From a checkpoint of a small image autoencoder: 48-pixel images, adamw at rate 0.0009.
Rows from block 3 of the encoder of a small image autoencoder, named by matrix and row number. Rows with one number belong to one neuron. Each number is 500 + 25 x the weight over its row's rms, rounded and kept within 0 to 999. All counts start at 0. Numbers have three digits each.
After each neuron's rows are labels from the 100 images, of 14976, where the neuron reaches its highest value: "responds to" is what is common among them. Only what is clearly more common there than usual is listed. The data: retinal OCT scans (Kermany 2017).
# fc1: MLP up (encoder.blocks.3.mlp.fc1.weight, 1280x320), inputs 0-106
# fc2: MLP down (encoder.blocks.3.mlp.fc2.weight, 320x1280, transposed), outputs 0-106

fc1.208:535474522487521507442533499515526493481489514475471560464474541514462519524484545474450524500459529455483538473472530482481495531520515487526473493484511534524538511422531531464481513488502521476450516506512524484480462490511519492491531538486491512454525526498483503499511504501485530547478498519528486478454492482492502
fc2.208:508437518492464500520493514469501519476510499487489695485431488481520498467506532501493518498497508502509493504515490513494515471487472514560496431512496545516484510425484514517457479496512521518499503520496482501513516513505509513488526517499493492507437465549537507505506480483510469493510442508491541482497516497466503
responds to: finding: diabetic macular edema

fc1.550:509537480482472493492520480461550519476464501477482524502499529501492531475520496483525474502526509516482507510505486481476469547519454496502555530488536456551501494548471479536515508505524537508497494520485483538505531460496491486500472505521493475460515482491532467501532467506485484541473492504520479466552490490497510
fc2.550:489481470516575459402500515427507517488475511493497498488495584495506511512493513484501487493490492509511503512536500493490488484489484498487526586500507501514499483481491495504471483496507511507515487499498511540485486508510513485513456506507495489508457457531496482512497481490490473618483364486488458489581501512473487
responds to: finding: choroidal neovascularization

fc1.342:528511540528490489486478518498540483501490465494526486514510511517520495514516477496505521518495509480477472515471447524492476540505478500486520536497496465491510498532530461491510466514504494535509488530483515525571509501485454503504459512515459480463517480527486467448457510489518463522540515488537512525469534475477460
fc2.342:482490540501496494429516511533522508485475487515475498473509550484498484488482513489477489482522476486503512510496521503485504489501526523499464536494509464516479526519474491552453518480488493495475522504507489550505479491511447490461485523501526490511469541493519504526513500474498460603494483485495523476522523504460480
responds to: finding: choroidal neovascularization; finding: diabetic macular edema

fc1.533:490507543502471528504531457452486486525491477506526492522536530517521467468484514516495519514471524488507475562512504502500511495514500483506461495576471482486469489477461531522541529471502501525546461494483477538467506523485481459540474526526469526501474472523464481464491508477484470568532461444507564535492560476529485
fc2.533:520498533497479511402507482420516520519467488492524504485438555489523472484462510511487502508482506490493503490464515490512514488511496535512515543490519549485516516492487502508541495486477524516492493502497483515501502474506493492542473514488511514506465509532493490520491497512489384524513512501481597478446495489498505
responds to: finding: choroidal neovascularization

fc1.129:496553471481538479450495478479527543466490500504520548465517490502480491486500526505543492499489475468516471516469462503538495566501499537528490531535492543476469492438473474491502525478526515530509505493509506506545486519510491467498468493516525478484484525532532487522531503526533507528484485471491485501470477494453496
fc2.129:516520497501464516531511493515478524493494479481482725500429479523502504484476511493499483486511473494478494512472493479478502493483524515567478494490494556535503495495512510495447490479476493481519510484482485533520480485487503476536499489502492516506470532554534504517507492503503426519480532477514493519494516510483490
responds to: finding: diabetic macular edema

fc1.178:507539517477511533448491534492471489519518510496520481485549532500500507526491512508524480471477468486519555524480465502489495494503540528503529512530492504492498518515534524521521462500488528505526491537494545453510478464433550523506495526526489458495482484493494495536494483483526487528510456480487432476538489507492532
fc2.178:507518478490495446411486508433499502525504508515518508487429484486519506495493477489495505512517484519492521503507502514475482514515505481496544550488513478540481519560508468516541493500517491517550496498484477478497485492505514507574487490498510508491430485539464491491499483520507482527487417497480478518540496518479508
responds to: finding: choroidal neovascularization; finding: diabetic macular edema

fc1.556:493519506495501470524505525523516520536545514471510509458464486490489494523518550445523480488500479481499515467533522476484454502519478459490483513455463485499496505480489494553497514497473491484565461497506479446527475464474486533511473503501489472483456502477540524513505488520487469482502462468516523485516491491471535
fc2.556:514531530505516479501501504496502511494479492497488513505460443491500513513506543496497488513498506515499493499523495507492494482501486434501540537485488498490490507491509479510474491535502503488532501482513486510515507506491465501572490507499490509514517510490535488500496505498491448555507395522507470496560489526489504
responds to: finding: choroidal neovascularization

fc1.216:497463501506511529488497530465489510466497506466521508510519509483506520512472513493479479475483490452509495465512487514509490490471513526492531470500560512514476505520517535513518497513524493491498547493511527562478485522501491528467525520491477530484467508488494489494489468486475527477505466485476592494482517482522504
fc2.216:496477552494501498432505500453495494492512507503501518504551564493497509511492505503510507486482498502491499499505507504501499502501501531460505473499498527485496492526505521498557504516500499494505504490500500514494494505494511510464551501500497496500458481473510490506505499494491532459494482501491620501492508489524503
responds to: finding: choroidal neovascularization

fc1.648:449493471518493478499504531474516526526523512528469495484474465476490519536546454467470519519537508539499546516476520451474522513476477516498484477514496492488542507510530481496525514524468457475530456502501509490535508447497475472490537489498503454482513482498484508538471526467511527532493480482493471471513538488469536
fc2.648:515527499507457508530492518556486488521517506512496529496431476517509508526490519496481505504524515478516505487501531503497509490488510462498559509493496484492519505599490438495530516481490509482487498482500498500537491509497469518519495523518517473510460528475503477518474482490478478562494486502483444501562484519454513
responds to: finding: choroidal neovascularization

fc1.422:530449498543492518539524500483519478488459479508476516505542491516510488493537526479463507484511511483508537438529516517538503467483527478526530496495464491476493482523495523508463545496482523501507515510497541426461515488458484498490525508507509473520510467483528491479525536505516481447514451550519521496464478504483528
fc2.422:486450487507491497546494505465489509510489508489498501501562506496501495511507528502507511504498517487510499502571502486509494512500501458508524507504505553506495505545495537504518506535499497489508493504490488487501503493508506490530532506511498501512566463496591512496501496514488469467502380514497504512479495501518500
responds to: finding: choroidal neovascularization