From a checkpoint of a small image autoencoder.
Model: 48-pixel images, encoder arch vit, encoder norm layernorm, encoder activation gelu, encoder patch size [8, 8], encoder layers 6, decoder norm batchnorm.
Training: 13400 steps, batches of 128.
Data: trained on retinal OCT scans (Kermany 2017), 17.4 epochs.
Rows from block 3 of the encoder of a small image autoencoder, named by matrix and row number. Rows with one number belong to one neuron. Each number is 500 + 40 x the weight over its row's rms, rounded and kept within 0 to 999. All counts start at 0. Numbers have three digits each.
After each neuron's rows are labels from the 100 images, of 14976, where the neuron reaches its highest value: "strongest on" is what is common among them. Only what is clearly more common there than usual is listed. The data: retinal OCT scans (Kermany 2017). In brackets: how many of the 100.
# fc1: MLP up (encoder.blocks.3.mlp.fc1.weight, 1280x320), inputs 214-319
# fc2: MLP down (encoder.blocks.3.mlp.fc2.weight, 320x1280, transposed), outputs 214-319

fc1.422:489453493505497461467448470492563437481513503485458460461554458484491469482499434557494453485497506528517488551594520509522480540478517509419470512528473471456551530532491445475514495511461530484475473527514529575488518514540450495529480525582497452523514420479532494457561525497511549446486495523537453467535561519506
fc2.422:507555489454527482522501533507503483398426514513527505486501463479520504515489469483509489467560496492499495587643513484518488512516498516477488495502522492504606484608502504495495519519628504476483506486498509527474484484426398487479494517516508494546552519461495500477596511491505500461512501462502506499492488577486
strongest on: finding: choroidal neovascularization (64)

fc1.318:546434543492574543497481563474469573483456416473499559487460465499455500483538537458496500477441530469601566545546555547490478490518510464477450557455516437482552448419506526485508534500423534449433597539560465621513516467504498485558540528505409384523550531524456465509489451566474508534494486441458459498524516503516
fc2.318:567486522432487492518507528554454485530515476521528507511526482450388512522450369493491522504447527513533516514601489512486516502511480478515488532473533528474459486458503488509506523477430488475444513502521477568501506478536554488524504523530458515537491524461508503468531481470478499507487505497489493459497527498518
strongest on: finding: diabetic macular edema (32)

fc1.99:500446435401528510575438494484473506442500444486529515523505467510522524518517447473494507615514446467567509521502525469556546545520510485543463547594443443513586515523471441498437512498487496518472546462535519549514520583513415492460499523479455424504584491494485515414527551530478467460504550474516445434484609527494
fc2.99:448523486421516491512489500481445495415553472488505506493492452505542484524522394487487500515530498501524504516693513472505507497493493518502501557519491491501536499570505505497507504497364498493489501486508497585545508505472447508500487505494499490484523503459520527494559500502501494473503498461489498516498504654492
strongest on: finding: choroidal neovascularization (63)

fc1.153:518471465527452495484492482447541463506545507525517481466550455460590501535602493550532516582520537470537490529468482460532480538499519538433492499602439494499538497588495499562479491451500472478501409605448538474467536485483476507518490519513537470477535492506486521455473525460508526477459535475514444512527543525484
fc2.153:463515513577477495498498491495521501472565592519501506485488493478733476494459554512516496465493512512511490606453520463473467508525499483525493454502496496506693487548498502499492496501577493505523483497491490508496505524482496501494487505514531499498553491521464491496471505502515503516493490475483503535518511527492
strongest on: finding: choroidal neovascularization (60)

fc1.458:549500507539552452499457483499530503553485511518478457532501520516505576456532550490522490448516465452455482457443437512548508570539498463479442479539494500503436485527422428427403566557584532560550531533494527566559467509540445457512483499448516541503481497483528520508484551530435561459503492469503512416517507564511
fc2.458:493546476554500481491489497561476494510392571527482496516512523529483506484509483516541481450453485478483516531502504536500533486505522497492484560490506474517354517612526491456502471482450525484498515523495503527549528453484440490524491517522471517549484482530572496506525481481529527449526470420518525454508496559537
strongest on: finding: diabetic macular edema (34)

fc1.393:477460547448570516445528480520468516467441374540509482506516376478347539486552550526522520506493489487425522500542485513474482510490497477539529442457490446496463480503527518465488561471506544504533539418539513551439475506489472564518508531509447418511458507486563485497490493477503519522496471504517536368481465492482
fc2.393:449393514451493500484487502481480499504425355513491493488502460484327498519512520520531496483535499514519495434636514499503470517511483477496500442489526492516343515470492510512494498502578493511537488491512505535479498489493505491497508513487528508568462509453537540501480516499505515484509492504515482417491500558482
strongest on: finding: diabetic macular edema (29)

fc1.337:513550535509509472456449464475535473523518436472468487573465583432577529504530383548488509499544507472509542506387520517547481500506536588518462503492448595492568487492491456534463452597567476467502496485523488436560544570486421486533477482444489611433519489532493530497558477495473493513536535456451540428484588524545
fc2.337:475533506524476497467484504517465495487559605502486521506476570457635513477456427494508502471429479509462496532328510383482549516518480494507498522494501527501507516635489513497512496515628508491527495504504505518509511493560381488526497495485476502348499522555579502509482498507489513475494489451467504407511508560511
strongest on: finding: diabetic macular edema (38)

fc1.564:562521475586544468495554478526466489547478498464505449476482607508544531498405490448562477462539489462525543453542531468472449480490513485419492488518534530493531481447458489479497549596512513527527528500541502562572497463429524460512540483449420469540474518500511454548512456482499533551540536446494531410515552534493
fc2.564:476508478623480523490484519558402497493516552506521507520531533499533502497473374491565496468522511514503487468505471499500481481509491516475517510474515527517513515475488512483492519481579507521475521499532483502520480488515466484526503486482488475541478494560545472492507524487481484573511496456486520413509531538496
strongest on: finding: diabetic macular edema (51)

fc1.434:470490459564454521489503490491509477452485501547482478522455499486537507523574513570470523699524498470492524481500551425528504519456509513427485449584413507503480508583493484532535525501526483482540488510436532421488542534532451527524504432534468570417537431504513513506536532493475523452482486513463472542479570526543
fc2.434:494508502524506492501498493498532504446523625495496497486508541507585507509502503498491498566517503500486489471458490401513529512491491507501513459487496503494546504686498488509508502491478498503526502501499507470532495498513411506492486507507496506377510494542501498494504496510501505500506510504502492615496509558510
strongest on: finding: diabetic macular edema (39)

fc1.671:496496512486416455536460453445536536520607531488522505517444562500532467481541554513503569549585491511499502547539481463539536500499491541438486579496467445528473504551496556461442504495535552532527473546458521467517512511489486450545531477578465557458544536499552407555482472445512507570480494459469474506561500529460
fc2.671:569494495426513493509505468451411495488458480474522525497493456528566526507495420486498509525439465511545518531324502476477452510481489507532494508507499519493440521511497518523482511474484508518512495476530519520564485540599436519466492507470547476536454471428528516518470481516517503501473523394499491552532497561502
strongest on: finding: diabetic macular edema (54)

fc1.550:546471475534514521484483484521535470467429450557551530490499523460467475548486473424489431464507532544576523451515429520460485492536462518506501517513555515467556513410469449545512458506480450464472555445505453534458527480524556413458473470462496549621498555534422525553589530469450439435532488466522579459520462561510
fc2.550:535577496483478520501510501488514491509400497496480502472478542503458486504468302482417508447504488522491478458525513556491514489512486481485522515487495518489498519399476531495505490529468501505493498490483493529531513508474518478514509499488477486554479515530511490514556527485494486498481498451511486508536481554496
strongest on: finding: choroidal neovascularization (67)

fc1.287:506469480520480503501555500482472482514530519496477477471569476438477532523420463498521507574550450478518510465472554517481475443529516551520488554528527520490509528560504569493536541531489572508456414466522510543498544505445570509440522494494447473525466543538565453511504420514483508553485537502546482512528514442493
fc2.287:540555486522515498505514511522537501491496530491488497495508441483434509506497525500434488475517496483475503498633507478516537500500508509486503502509504506492579507513501512492501507509534505511482499494503510510494492504444550508493499496493497492572492498517432464497615507506494491543504514490505502537490510431488
strongest on: finding: diabetic macular edema (34)

fc1.473:530469429513581543470471490509479533554372425494495508491557520506362534494485506535472483455547516529451554478554493446455473503438479464542527455510551471470504498480510489462558531601527530531504562390545506586515478493484480507536543529541504502540474457494460497542510447523516498474524555464482489488492542505455
fc2.473:513472497538497505511492512522530482503291443486500500504503511489332496495477477491425485497473514501500508369629504441488464501497496515506520480498500501499378501412514502502484515501501501501484516499505496547492491515482518508504484490482495478472496515498475529487599506503497503416516511473505490482511502621507
strongest on: finding: diabetic macular edema (32)

fc1.222:555459569442477507462465535462508565501498541510458456529496490448537478500502453601522452532493500514534512485381446463483537420489524483444467514496539529525397531501479530546512479461518508526478533477471447552454507555551523545582481480575534543537460471538499403504441541473499493520528490503476524503551460507477
fc2.222:485551505473484489500516525502404482402515565493504500510476484505489509493521555517464504572485514478486512454409478497476518496500495481521525461517520483525638483441501468480486509501569503475509493507506494451489517536563389518512514514528515501558465481528522459500567469470510525534527503547510498519489493480522
strongest on: finding: diabetic macular edema (50)

fc1.556:528464470557525518485498523553469526594359515474504565511512495446489529463527482546484434425535547484501517494623477458504483577464468452447486502455475518530583495454520476442467580536459492514538485407491468585472491552474471429485525469456537465545489539496501484518499494499482489497500528480531491481510535525471
fc2.556:514537489591478477503505488541492489649315553514481512516522524480465511477493401518441472436511502505544516492625500477496469497487497495488525520475512497490463506388501479497505503513543496484507518500504496527505514488424569512505483485492526500384497509520390475491531522480520484471519508445490518459513526568519
strongest on: finding: choroidal neovascularization (61)

fc1.13:557357418419486530537511465463480544443533543569493511529470528519547457476528418614493476631505501480532554523471518530548524495518460512573490514508467529521498485555451499521493464468466534493480540528430534605467490531507541515518508477507548471413545498519452493437503504514495482493509516513464487493569534493515
fc2.13:510530484298492487505520485472426486470590638490500496500505509487600495497476434497477505524543486515515492522503511500492460515517494490491508408516486500487520496441492501503508503499582486511504505501502515525529504483599574506509484499509521488407449487478541507499441516493508502513485495523508492550500488568483
strongest on: finding: choroidal neovascularization (63)

fc1.437:534550466513562472519505540482497474500463529458507470522571511408531519485469498510536513574487535440524530420477508523452547543522541469438480449393576509509449462542471459555484485571547576445516494533549510450494458494537563462486559496574501544432521469484501428477559479477470551475459477497463504467500458480449
fc2.437:527476533537533474527495506535516473536448474505500479491462479484408528504482511498581504583447488512477470486472535439507449506497512501460509479471497528507573515438502511537479505519523489478502520468532503449520482503627446497483507486493442514490468480583488521501444477494477505550482504424523522491497500561518
strongest on: finding: diabetic macular edema (36)

fc1.342:568513510540492517559510541548484507466517556546574523435522492484466569515465526494507517441537460545465451468459528505472487450522506504437536574468451564528515545503510465491535485445576529525424516577461460448491545469483504507518559493437432525528461464544508498550471472550460517460554554458423498516460481494528
fc2.342:486574479528486470475534467542495532565541550511468480473512560557553521485436382477475515491458452485445529554389523644479517512543526460502525506502532501502484476581473484501522466530399519472493523530482517477508502454545567505502497538518454537570488488596619464490521474486519486471527532425493536499505505486541
strongest on: finding: choroidal neovascularization (63); finding: diabetic macular edema (29)

fc1.85:461549537481470554456566502461479497450534532505473492461473504569605501516539435569584446501517487465423510453518546496502537462409534502511508547504485547471400519528480488474470503500544494518521486508481510452559504526499422533529531492465558526464474520478428433554486481496480488553538496519517469581447518438542
fc2.85:489531514636479497480495480489433511508609529498501513501492524511495499477494443508580501519518501492485515443551494349477470487511509532483496497486497495496500519618511490485504492511531490509535495509507494499485486514578571493516490501504479509523470499530600491495436507495501503546490488413508499451490469630522
strongest on: finding: diabetic macular edema (52)

fc1.533:524530519514504447495443459495502531497492556453533460530433462517505494563504396432459484529446462523505553469549502514501474555537545530521512495544506601505568494456494474501518496573468510488504526466548502483480500484517555504484499591471520520550476529538454473495465515452482518493545527464479525471500531573496
fc2.533:456557497557529500530524518530386524514551537476511508485517503496639493490545352479476450523524495500500495488532480504541487496467489459502522578487526529480532520462481506522520498526426513526548506496510498500504487478475529496499531493527515525566522535467512494483463463496514466480499522440489484473486472515485
strongest on: finding: choroidal neovascularization (65)

fc1.732:504498482479467540484474532504434525388509604511526542465451544517548525524469451545574479459522514462523484464454456469495488477508496518535474554520446519472416516459470502497507544508545498549530550500450502594517517477451473422572488531495524509489421559535498395555464523492537522577458525482570504513503438487532
fc2.732:545463506476514499506507491486425501501487587505504504486509510472505505492500490483513506531491487502511496424527494374512431513503489493509501440500514492489447489506498513508486509512608497497495497507495514519496510474637673501485489512517508508438534490461584453495443495490494490426483503461492493458494493567487
strongest on: finding: diabetic macular edema (54)

fc1.535:493513548478504474452489559516549477490492546492505492478449397512523459485525435464515495510440534513523432508564458480512508534571461456465465517431507506518573514410550496495451500484551544504444478607496499452430484430549619521486528550425519374541496564501485498452519433511475530536549467497512558474513476497503
fc2.535:457530523488496511525509488543511483586620516501524496478502497501594480522477403473521495460513478513525491573468492586464500507482508521489496517492499511521559505416496461508517508505436494468489526512481496541476520515505623505474500518492479534569462504519493496518396506518503522542478516474490493471497501408477
strongest on: finding: choroidal neovascularization (60)

fc1.345:455471503501583508441519493521529460548418447548476536522577420485354558480552504550520480507523485546470535510550506498515499545434482485491488502414534475470454537480515500436489486496477585535453546497573461523549469540491491533493524551520462415542508516519503521496509514541463509552533502539501533435515476450547
fc2.345:529462496490516477506480523494586511628385377499496495502484429468272488479552539500493491445488486482502519579655506414519469480491492494486497520499487500506438517553482515473501466518462522472504515513532484516530496481532480497517505513499530496475506488514505536525473517478474490467523501497519499527521481514526
strongest on: finding: diabetic macular edema (40)

fc1.68:510452530351550510505488477479491505495528429518515546497418448466537504549516442486513525565509503505419520480492484541450482561473498491427507521512429569513541502469533543471614484395587550521452535535427510467506494436467485466501514521469433415606455498525534478501517531504476517457497495461466521442489438515480
fc2.68:507539497369501488493507489448456502476551536506509517511497513498609489504448341487498492493549487510488503480359510594482454496495509484508495466495482499489567504354491515509511493496540497481480489497514514511530521485532509490508489510489480489593437504519544544503455519505498491507500506412513498499498500564484
strongest on: finding: diabetic macular edema (43)

fc1.216:538518505528477488495436480422548517499453528528482503474492532526621515506561488529485405604513497509531468517437511444516439488490518475527469466597507511504466530550496459500489456472489507511473435557396517498518518472489473472509479463511516584461527451505465521457483555457460460434487495471486523517540538491499
fc2.216:552490510578520494492489514452571509498530601503488509496506514479740497498511496508457504507480502496508497539337486432513475505488506496506491468500494493492641494551507506510484497493493507501504485513507492472514502512598540498487490491490459511477555508513446448486507490513505489477504488488509508577503501484508
strongest on: finding: choroidal neovascularization (62)

fc1.249:469516444435441466531477486446520463450583462534527534482417456503544482497548468568442431597458483494445478501407553459527551527514492513588502533571443533525489488567493524564468465474524533486435502555431475454503522533522404500483515497513370528438507498547529513482529554486441508430479492506478508519541529497512
fc2.249:479582503448482513511505500444537499476674446496503489501490521508736494496486366518460515530479505513470505521320506495504526487483500523534518544490506495487490497656493481517493495505405506502478507493511488478530521489643406510490516494489422523434450506538571489512509504504486499466481512428501493541507501547495
strongest on: finding: diabetic macular edema (42)

fc1.199:485526528538441530451548481491509518512544490509530521519467576562475504487456500408547480475534470463457490513399460543492531514486522502500471598465459487516407524561539466527443455520549611510502413462527482469521426511475521511576518496512474545531510496567540396496540498517508526534519499526526491467495453506487
fc2.199:502522499516512498490503474495443499455455465491494509501495523518469507497515506500592496443508495491500500487418509574483508503504503519508500561509497502496484506501506497490492489499503514499512488497506495479551495516510502504505503494488533498692522494454518474499444504500504499516497505505499500492501495559498
strongest on: finding: diabetic macular edema (43)

fc1.251:549487551472535488483454490501530543462503465506527427508533527555453515482544487544552481527486517473512580511479508437452522499438551537460495516518515490514357528476529482511465535490540543480501584434545543528471486519474421483599499524525537574535498481478504520519511471536535510541448470529506476496464493474475
fc2.251:510456500468504478511523539479416470448458519494527501523495460463431476490487509494546473511486487506502472462428524352471468489525514520507491540483531502503330501516518496534488511482581499492514507518479520544485528529603386484518509495521478486593491491458522494493483500492501516476529515471478496429500479525515
strongest on: finding: diabetic macular edema (62)

fc1.425:481453472544520498485491499452492468548475534529450456496492478488484530438545464521519586459531527487506481472584535494558511521498494532433456506486427451520480451483495532496505530570487483547573448404547500478542516573481457523561420519502533477402467490577447437535459490515489534540476505540455490397471542490518
fc2.425:487456486536509481520461536514438521507500475527491470499495433462524459514557426513472487473483508537561514484402491443524492506478485457556511514498516497513561539549506450510469498504490506477552488503472531517415494511562395514475484477520552524407546524557491475495476502500523510486485476403529495531509509513479
strongest on: finding: diabetic macular edema (38)

fc1.696:476463490462443474546450475451499514435529489480458530509454471484565480479554499537460512638483473474522533491479505468525544544519557517528504502591455453497576526554494429554418510461459506469469480513447485486531454591504512476448487528445531535480591506488539491468496562502484450462505469466471459520524591529481
fc2.696:417579494425499493490523486500470500429632505498499494498499481495656485521515412506511506499484507498492501532536505403517509506503507505492511505521518495506645494621486504527508506501468487506489495503485502490536489537568425510498503493499488493485542506450522508522504481499517494477501486447475495555498494649486
strongest on: finding: choroidal neovascularization (64); finding: diabetic macular edema (30)

fc1.648:473530540502546544493490470506530467577426442556470536461464468596422525454448535449524472470516506525426556489598467469479455568423541484465547489430536453498517460544465527442489597490486557558522510490556519512549509543406538454535478448526425470468470540521518491519527538551470525492478528564467550530501514483537
fc2.648:500494483541502499496472521538531498592414449516492491529477420466430490470502515476463494495445518515500492456595522417517508479511501529499537515458535493489479479417533481516518469475397514531485476538512523531475517459523519511524464468530496485530505502483468518505455505469525470456483529419466467479507504513500
strongest on: finding: choroidal neovascularization (60)

fc1.728:437543488524525481503529517546533524475449406487490479532437482575436546481470536505464447495483526465518530458493569569450484511449473547518530514429553533524554523513504519457531526507525556461453464389560463537590505455459413496532551602486511476558455510531529447518557495475467547494541503496537521484489470556475
fc2.728:525466512511483512492495520525547493543490380483483505525476459525411520505505451495486490522436517486519500490519489439529513473498523501512516610504514511523497506490485508503473517504451514501486540528481496505428506457539418485501508507519490509563575518542510517503514500490510505500511530393499491435490503566513
strongest on: finding: diabetic macular edema (35)

fc1.178:534508497511578542478445534494498462553444492498496474504471484568475476484526431443570474474449551475570538489660520506555442560477473457492445451489535499508529500475530491485514489547417537545499553481499527641437513464482589467522516476473501453592558501437485436558571548510493515543523486514465486441468534486460
fc2.178:496574473468528514465502509537389473467496512519507489519474497485498511491457411528485515479525477534514480438676497444497492486481518488499480501481512507524567476359482487476509484524427490524514526520488506581534476475467585519512461477501532527550489524410499518509502511484511523476521503453473491518471517583487
strongest on: finding: choroidal neovascularization (60); finding: diabetic macular edema (28)

fc1.765:537432505494488506513577497482562480508403535546472522487481458472520489523532556570435432593531494526483488445419500513493462515523475470585541467493487533479460506485502555496525568504556505533476443525486510382463464520533530550513544460484531477427412516542469515517463509482473473559475477490532526547522436429511
fc2.765:506418501538486504501513502446575499580402546508509502507506500500512491508514557508416499474518487501494515447379502462519491496496504500537495438489504493493444510457494481488514491483636494503489508494487514471483496507622564493485491509499550475435459483558515520506434506505504501510509494554505510501511502463504
strongest on: finding: diabetic macular edema (30)

fc1.554:488529454557466541521488443495481452519499471527485524461409517533512536548470457503440558557572414527481492430587500506479404460475490479390478468581438475534542457468452472441530544508492460512479468455560503554559464489492572479532506514471529444536538476478483454479578516479487524487512472450529512511464532505518
fc2.554:463531481522495491485485473456471491466542535504487516508507507498495503506506364486511493471526498499487500533439496534498476507487491479502524502520491503518580482575494486489481522501492509510472498501481507537518495531446357499518517486500512503518425497538532488515507513489484508495503513460480500545499497541493
strongest on: finding: diabetic macular edema (30)

fc1.424:525492497523532412525534479487509418516447493484501508437546559454538554453518550483563441395446513506447544448544426519528454455514473460437494560490560550507515529471545452467465564457547498472517470571499460506538494455462495525461450580490562495488495457487539492553483484517541469592461511518518558525537522480476
fc2.424:521579505609535521526480538529505489576460485461495470478498450519534462530568517514532476408477518502453503595480478465537508506535531516477519583483475537495580501527469513472487475467473511537462528514478521391499518495557443481519511468478443498530600520594495472486537501465475501508485525430473465498492521448475
strongest on: finding: diabetic macular edema (34)

fc1.122:480454493480487529488544449504507545435508522462469456567569556460480467514530520552557522544464508512488529571440579537523479538531557573554534481584437475537443518600488447516420529518525519484477475517507465497456521488520467492542461464514475523497511519560498522477563563542521462454521485475491479450503544466502
fc2.122:547459503451514485543483524470519477428501536541478495486515495471515477497463532508512537468475495484561469544376458398504453482530495508472543483517479512495468506665513530486470477517565481484501465493516513529496529497537439525515458485535464494360543493567576489530534501506537483454475475535472510479515539561485
strongest on: finding: choroidal neovascularization (62); finding: diabetic macular edema (30)

fc1.141:547414498524499479444478452531533433550477478475530491502463469470577526527515481511491553453573459456475456498487470540483434561517478450403511417465437554529515474469538525465545521483560524462531457511423462465540515440509575487444529537510545452542496556533507524524476511470522515554541492496515576523458439463465
fc2.141:487449490543489513511523490438530518555485539498496488516498464501598496504506428493492499499543513486498493491472485601494445499497495486494519449498492512475587485363514511482523498507557512522512509487502478478515483472529567488497496485483567481567447512519511552514390511505500506489483482508493484506514496485500
strongest on: finding: diabetic macular edema (28)

fc1.493:492470536470568565452499545490458483429556489529481488503464530606517522492455530474569499461470540440503495524471453543473509495474529452478523562485516537477403508474511436517493452478536502496484533501450474460510460465514455459532477506539416522476493521510470380570537528524508522528487494474551510494517521440537
fc2.493:504499516429522502503507495477429514533524597517489493508507514518503513476506461506495480453466502487530492578462512496499503480495511480522496550507492498486295493570514506490488497488564488501511497505490510530486499491437438494500506497508495509371458503515572450494448509514499494466494488508499493478485507418499
strongest on: finding: diabetic macular edema (41)

fc1.534:505510518519456562480453496524476493484493458538548495487531535522456505567498520486551444381533502436467559521498513507495542483408499512488445515441536486478466539491486593503461541477508584526489519480508448520493404533492484541520573553498503486585446496513540475535523471472529508576470483490540498476454429469478
fc2.534:411400493477508517484514504487403498478625641513491496497506484476475500530500452502564514484512501497516496474573506460497529501507506506518491615511484508500362506646498505490499509487500508502491497496494502539513496498523566491498499503505535484494481500573696459505429513505515512534500491494495511462515497553492
strongest on: finding: diabetic macular edema (35)

fc1.544:518530561511453454518504523494479506465518474496486488495413571463547516442455467532531490512506489470560577480493496427458496483539484545503532542502474589548560494522457428480506529460552514526528572533511468502501425503526566487450518536520462498512583489488461443522482445443560550486487474475544539478493506488539
fc2.544:502497538531495486497507492573394501456614499501526477512499529500531513491486467478554503518506502521494490476498501490527522495481482472454514485479505510487583498534514527509505488524576476481511522478511516485521506478585489487484509494508474525533482529571556474494501464490494486530503489464502492399525500494522
strongest on: finding: diabetic macular edema (59)

fc1.132:463521442479416476499471483480510521481497466502494533518436438432511485507499436482500509509525442496520559474500547497546573572425506558524505524521411518530573509567503509479490497588473509524484510375533518421565488571452393478468491522464482608489477527496501524475549508505479484492510559482479473470492558527505
fc2.132:438528477536459500497505485482480499486597461510487511485491492507607496506485358503521506498502492501472500484585506457518536496492494518528493623504494498494603496598498501516488498504459510492491488499509492469561505566452323515501497498502481494481455499537522524492530492498498499479502513445495493503494497610505
strongest on: finding: diabetic macular edema (36)

fc1.97:486389569476559456551488549501520574490536491544564533579518463511474542475547495484521447535509540517606486474508509492455470551550451470530434511570556499471427540497458469588424490498450544452462494565565512573480527461517485483447486446514487566516507519538506441515456549523496526513489567488478508477479479448537
fc2.97:473517476538537506525532489495479492584533539475486509542475503509431534473515478535489491453467493541476506551555506459510505506535496505479514550471471514496373524588467533537501515466552513490463475495462525495478491528464538484471500515528500477414487466469526516466472531498481477496500457609511520441488494490515
strongest on: finding: diabetic macular edema (37)

fc1.332:584452516485523514474480492512531508469502455500475534480411547508556523516475524522548527610566517526480503508429497506491494435513515553467527485418488535502479490479469547522517471435515469527479436555503465409502506389518547499495497529540430529526533501550469481486463511497513573564549442549512496548517496484523
fc2.332:513499517490505495494473509502449516493435540498506507497491555528348487505488540519509516481532490481513509515446477503515457507496490493509492387476490493499493506492510482511498511494526502504514500482498514533433470509447542506510500512506585485448569510489519482505480487492476512492490489558523504465509499519487
strongest on: finding: diabetic macular edema (39)

fc1.739:472520498515582514514461457509566453482557453521457449516556443565512507478488532393529518557446500460517520518535444480491482478465474473469526534488543510448576522582513472548488456446553571554487434604473529500461507395454480521456500452460428455553524486510521499529547464510455458518490580560480501560443488474510
fc2.739:500541493584543494496509516513526464596558520528524535469538530498471457505473532523528540491481484526505478521556537544516458488520491552488518554512516467474558525576512491495471462491403543502478495476549456536520488486490578510495497526531438458533507526481544515512395531485491529491474461478467506493488511534492
strongest on: finding: choroidal neovascularization (60)

fc1.726:522439568598509475497506467523502491474586565456518470527526447539550522555486510419549553503513524505501521484582477485491437542571495484425462481485472495498563461532506489538499480438530478467498392561524508443504512428469604456411452466476573424516586568469523479467452469495531508539514557518502491477447535546484
fc2.726:471547489634492505506486513502462505548594543515506514503514498501650498521472533494564495510521481509501512507513495493502506484485514482507492479483502484488600513499504490497498512495510496487531513485506490498539504483408553508476492497483535486529542517457493507513362489509518507507508515509494511488515484486520
strongest on: finding: diabetic macular edema (31)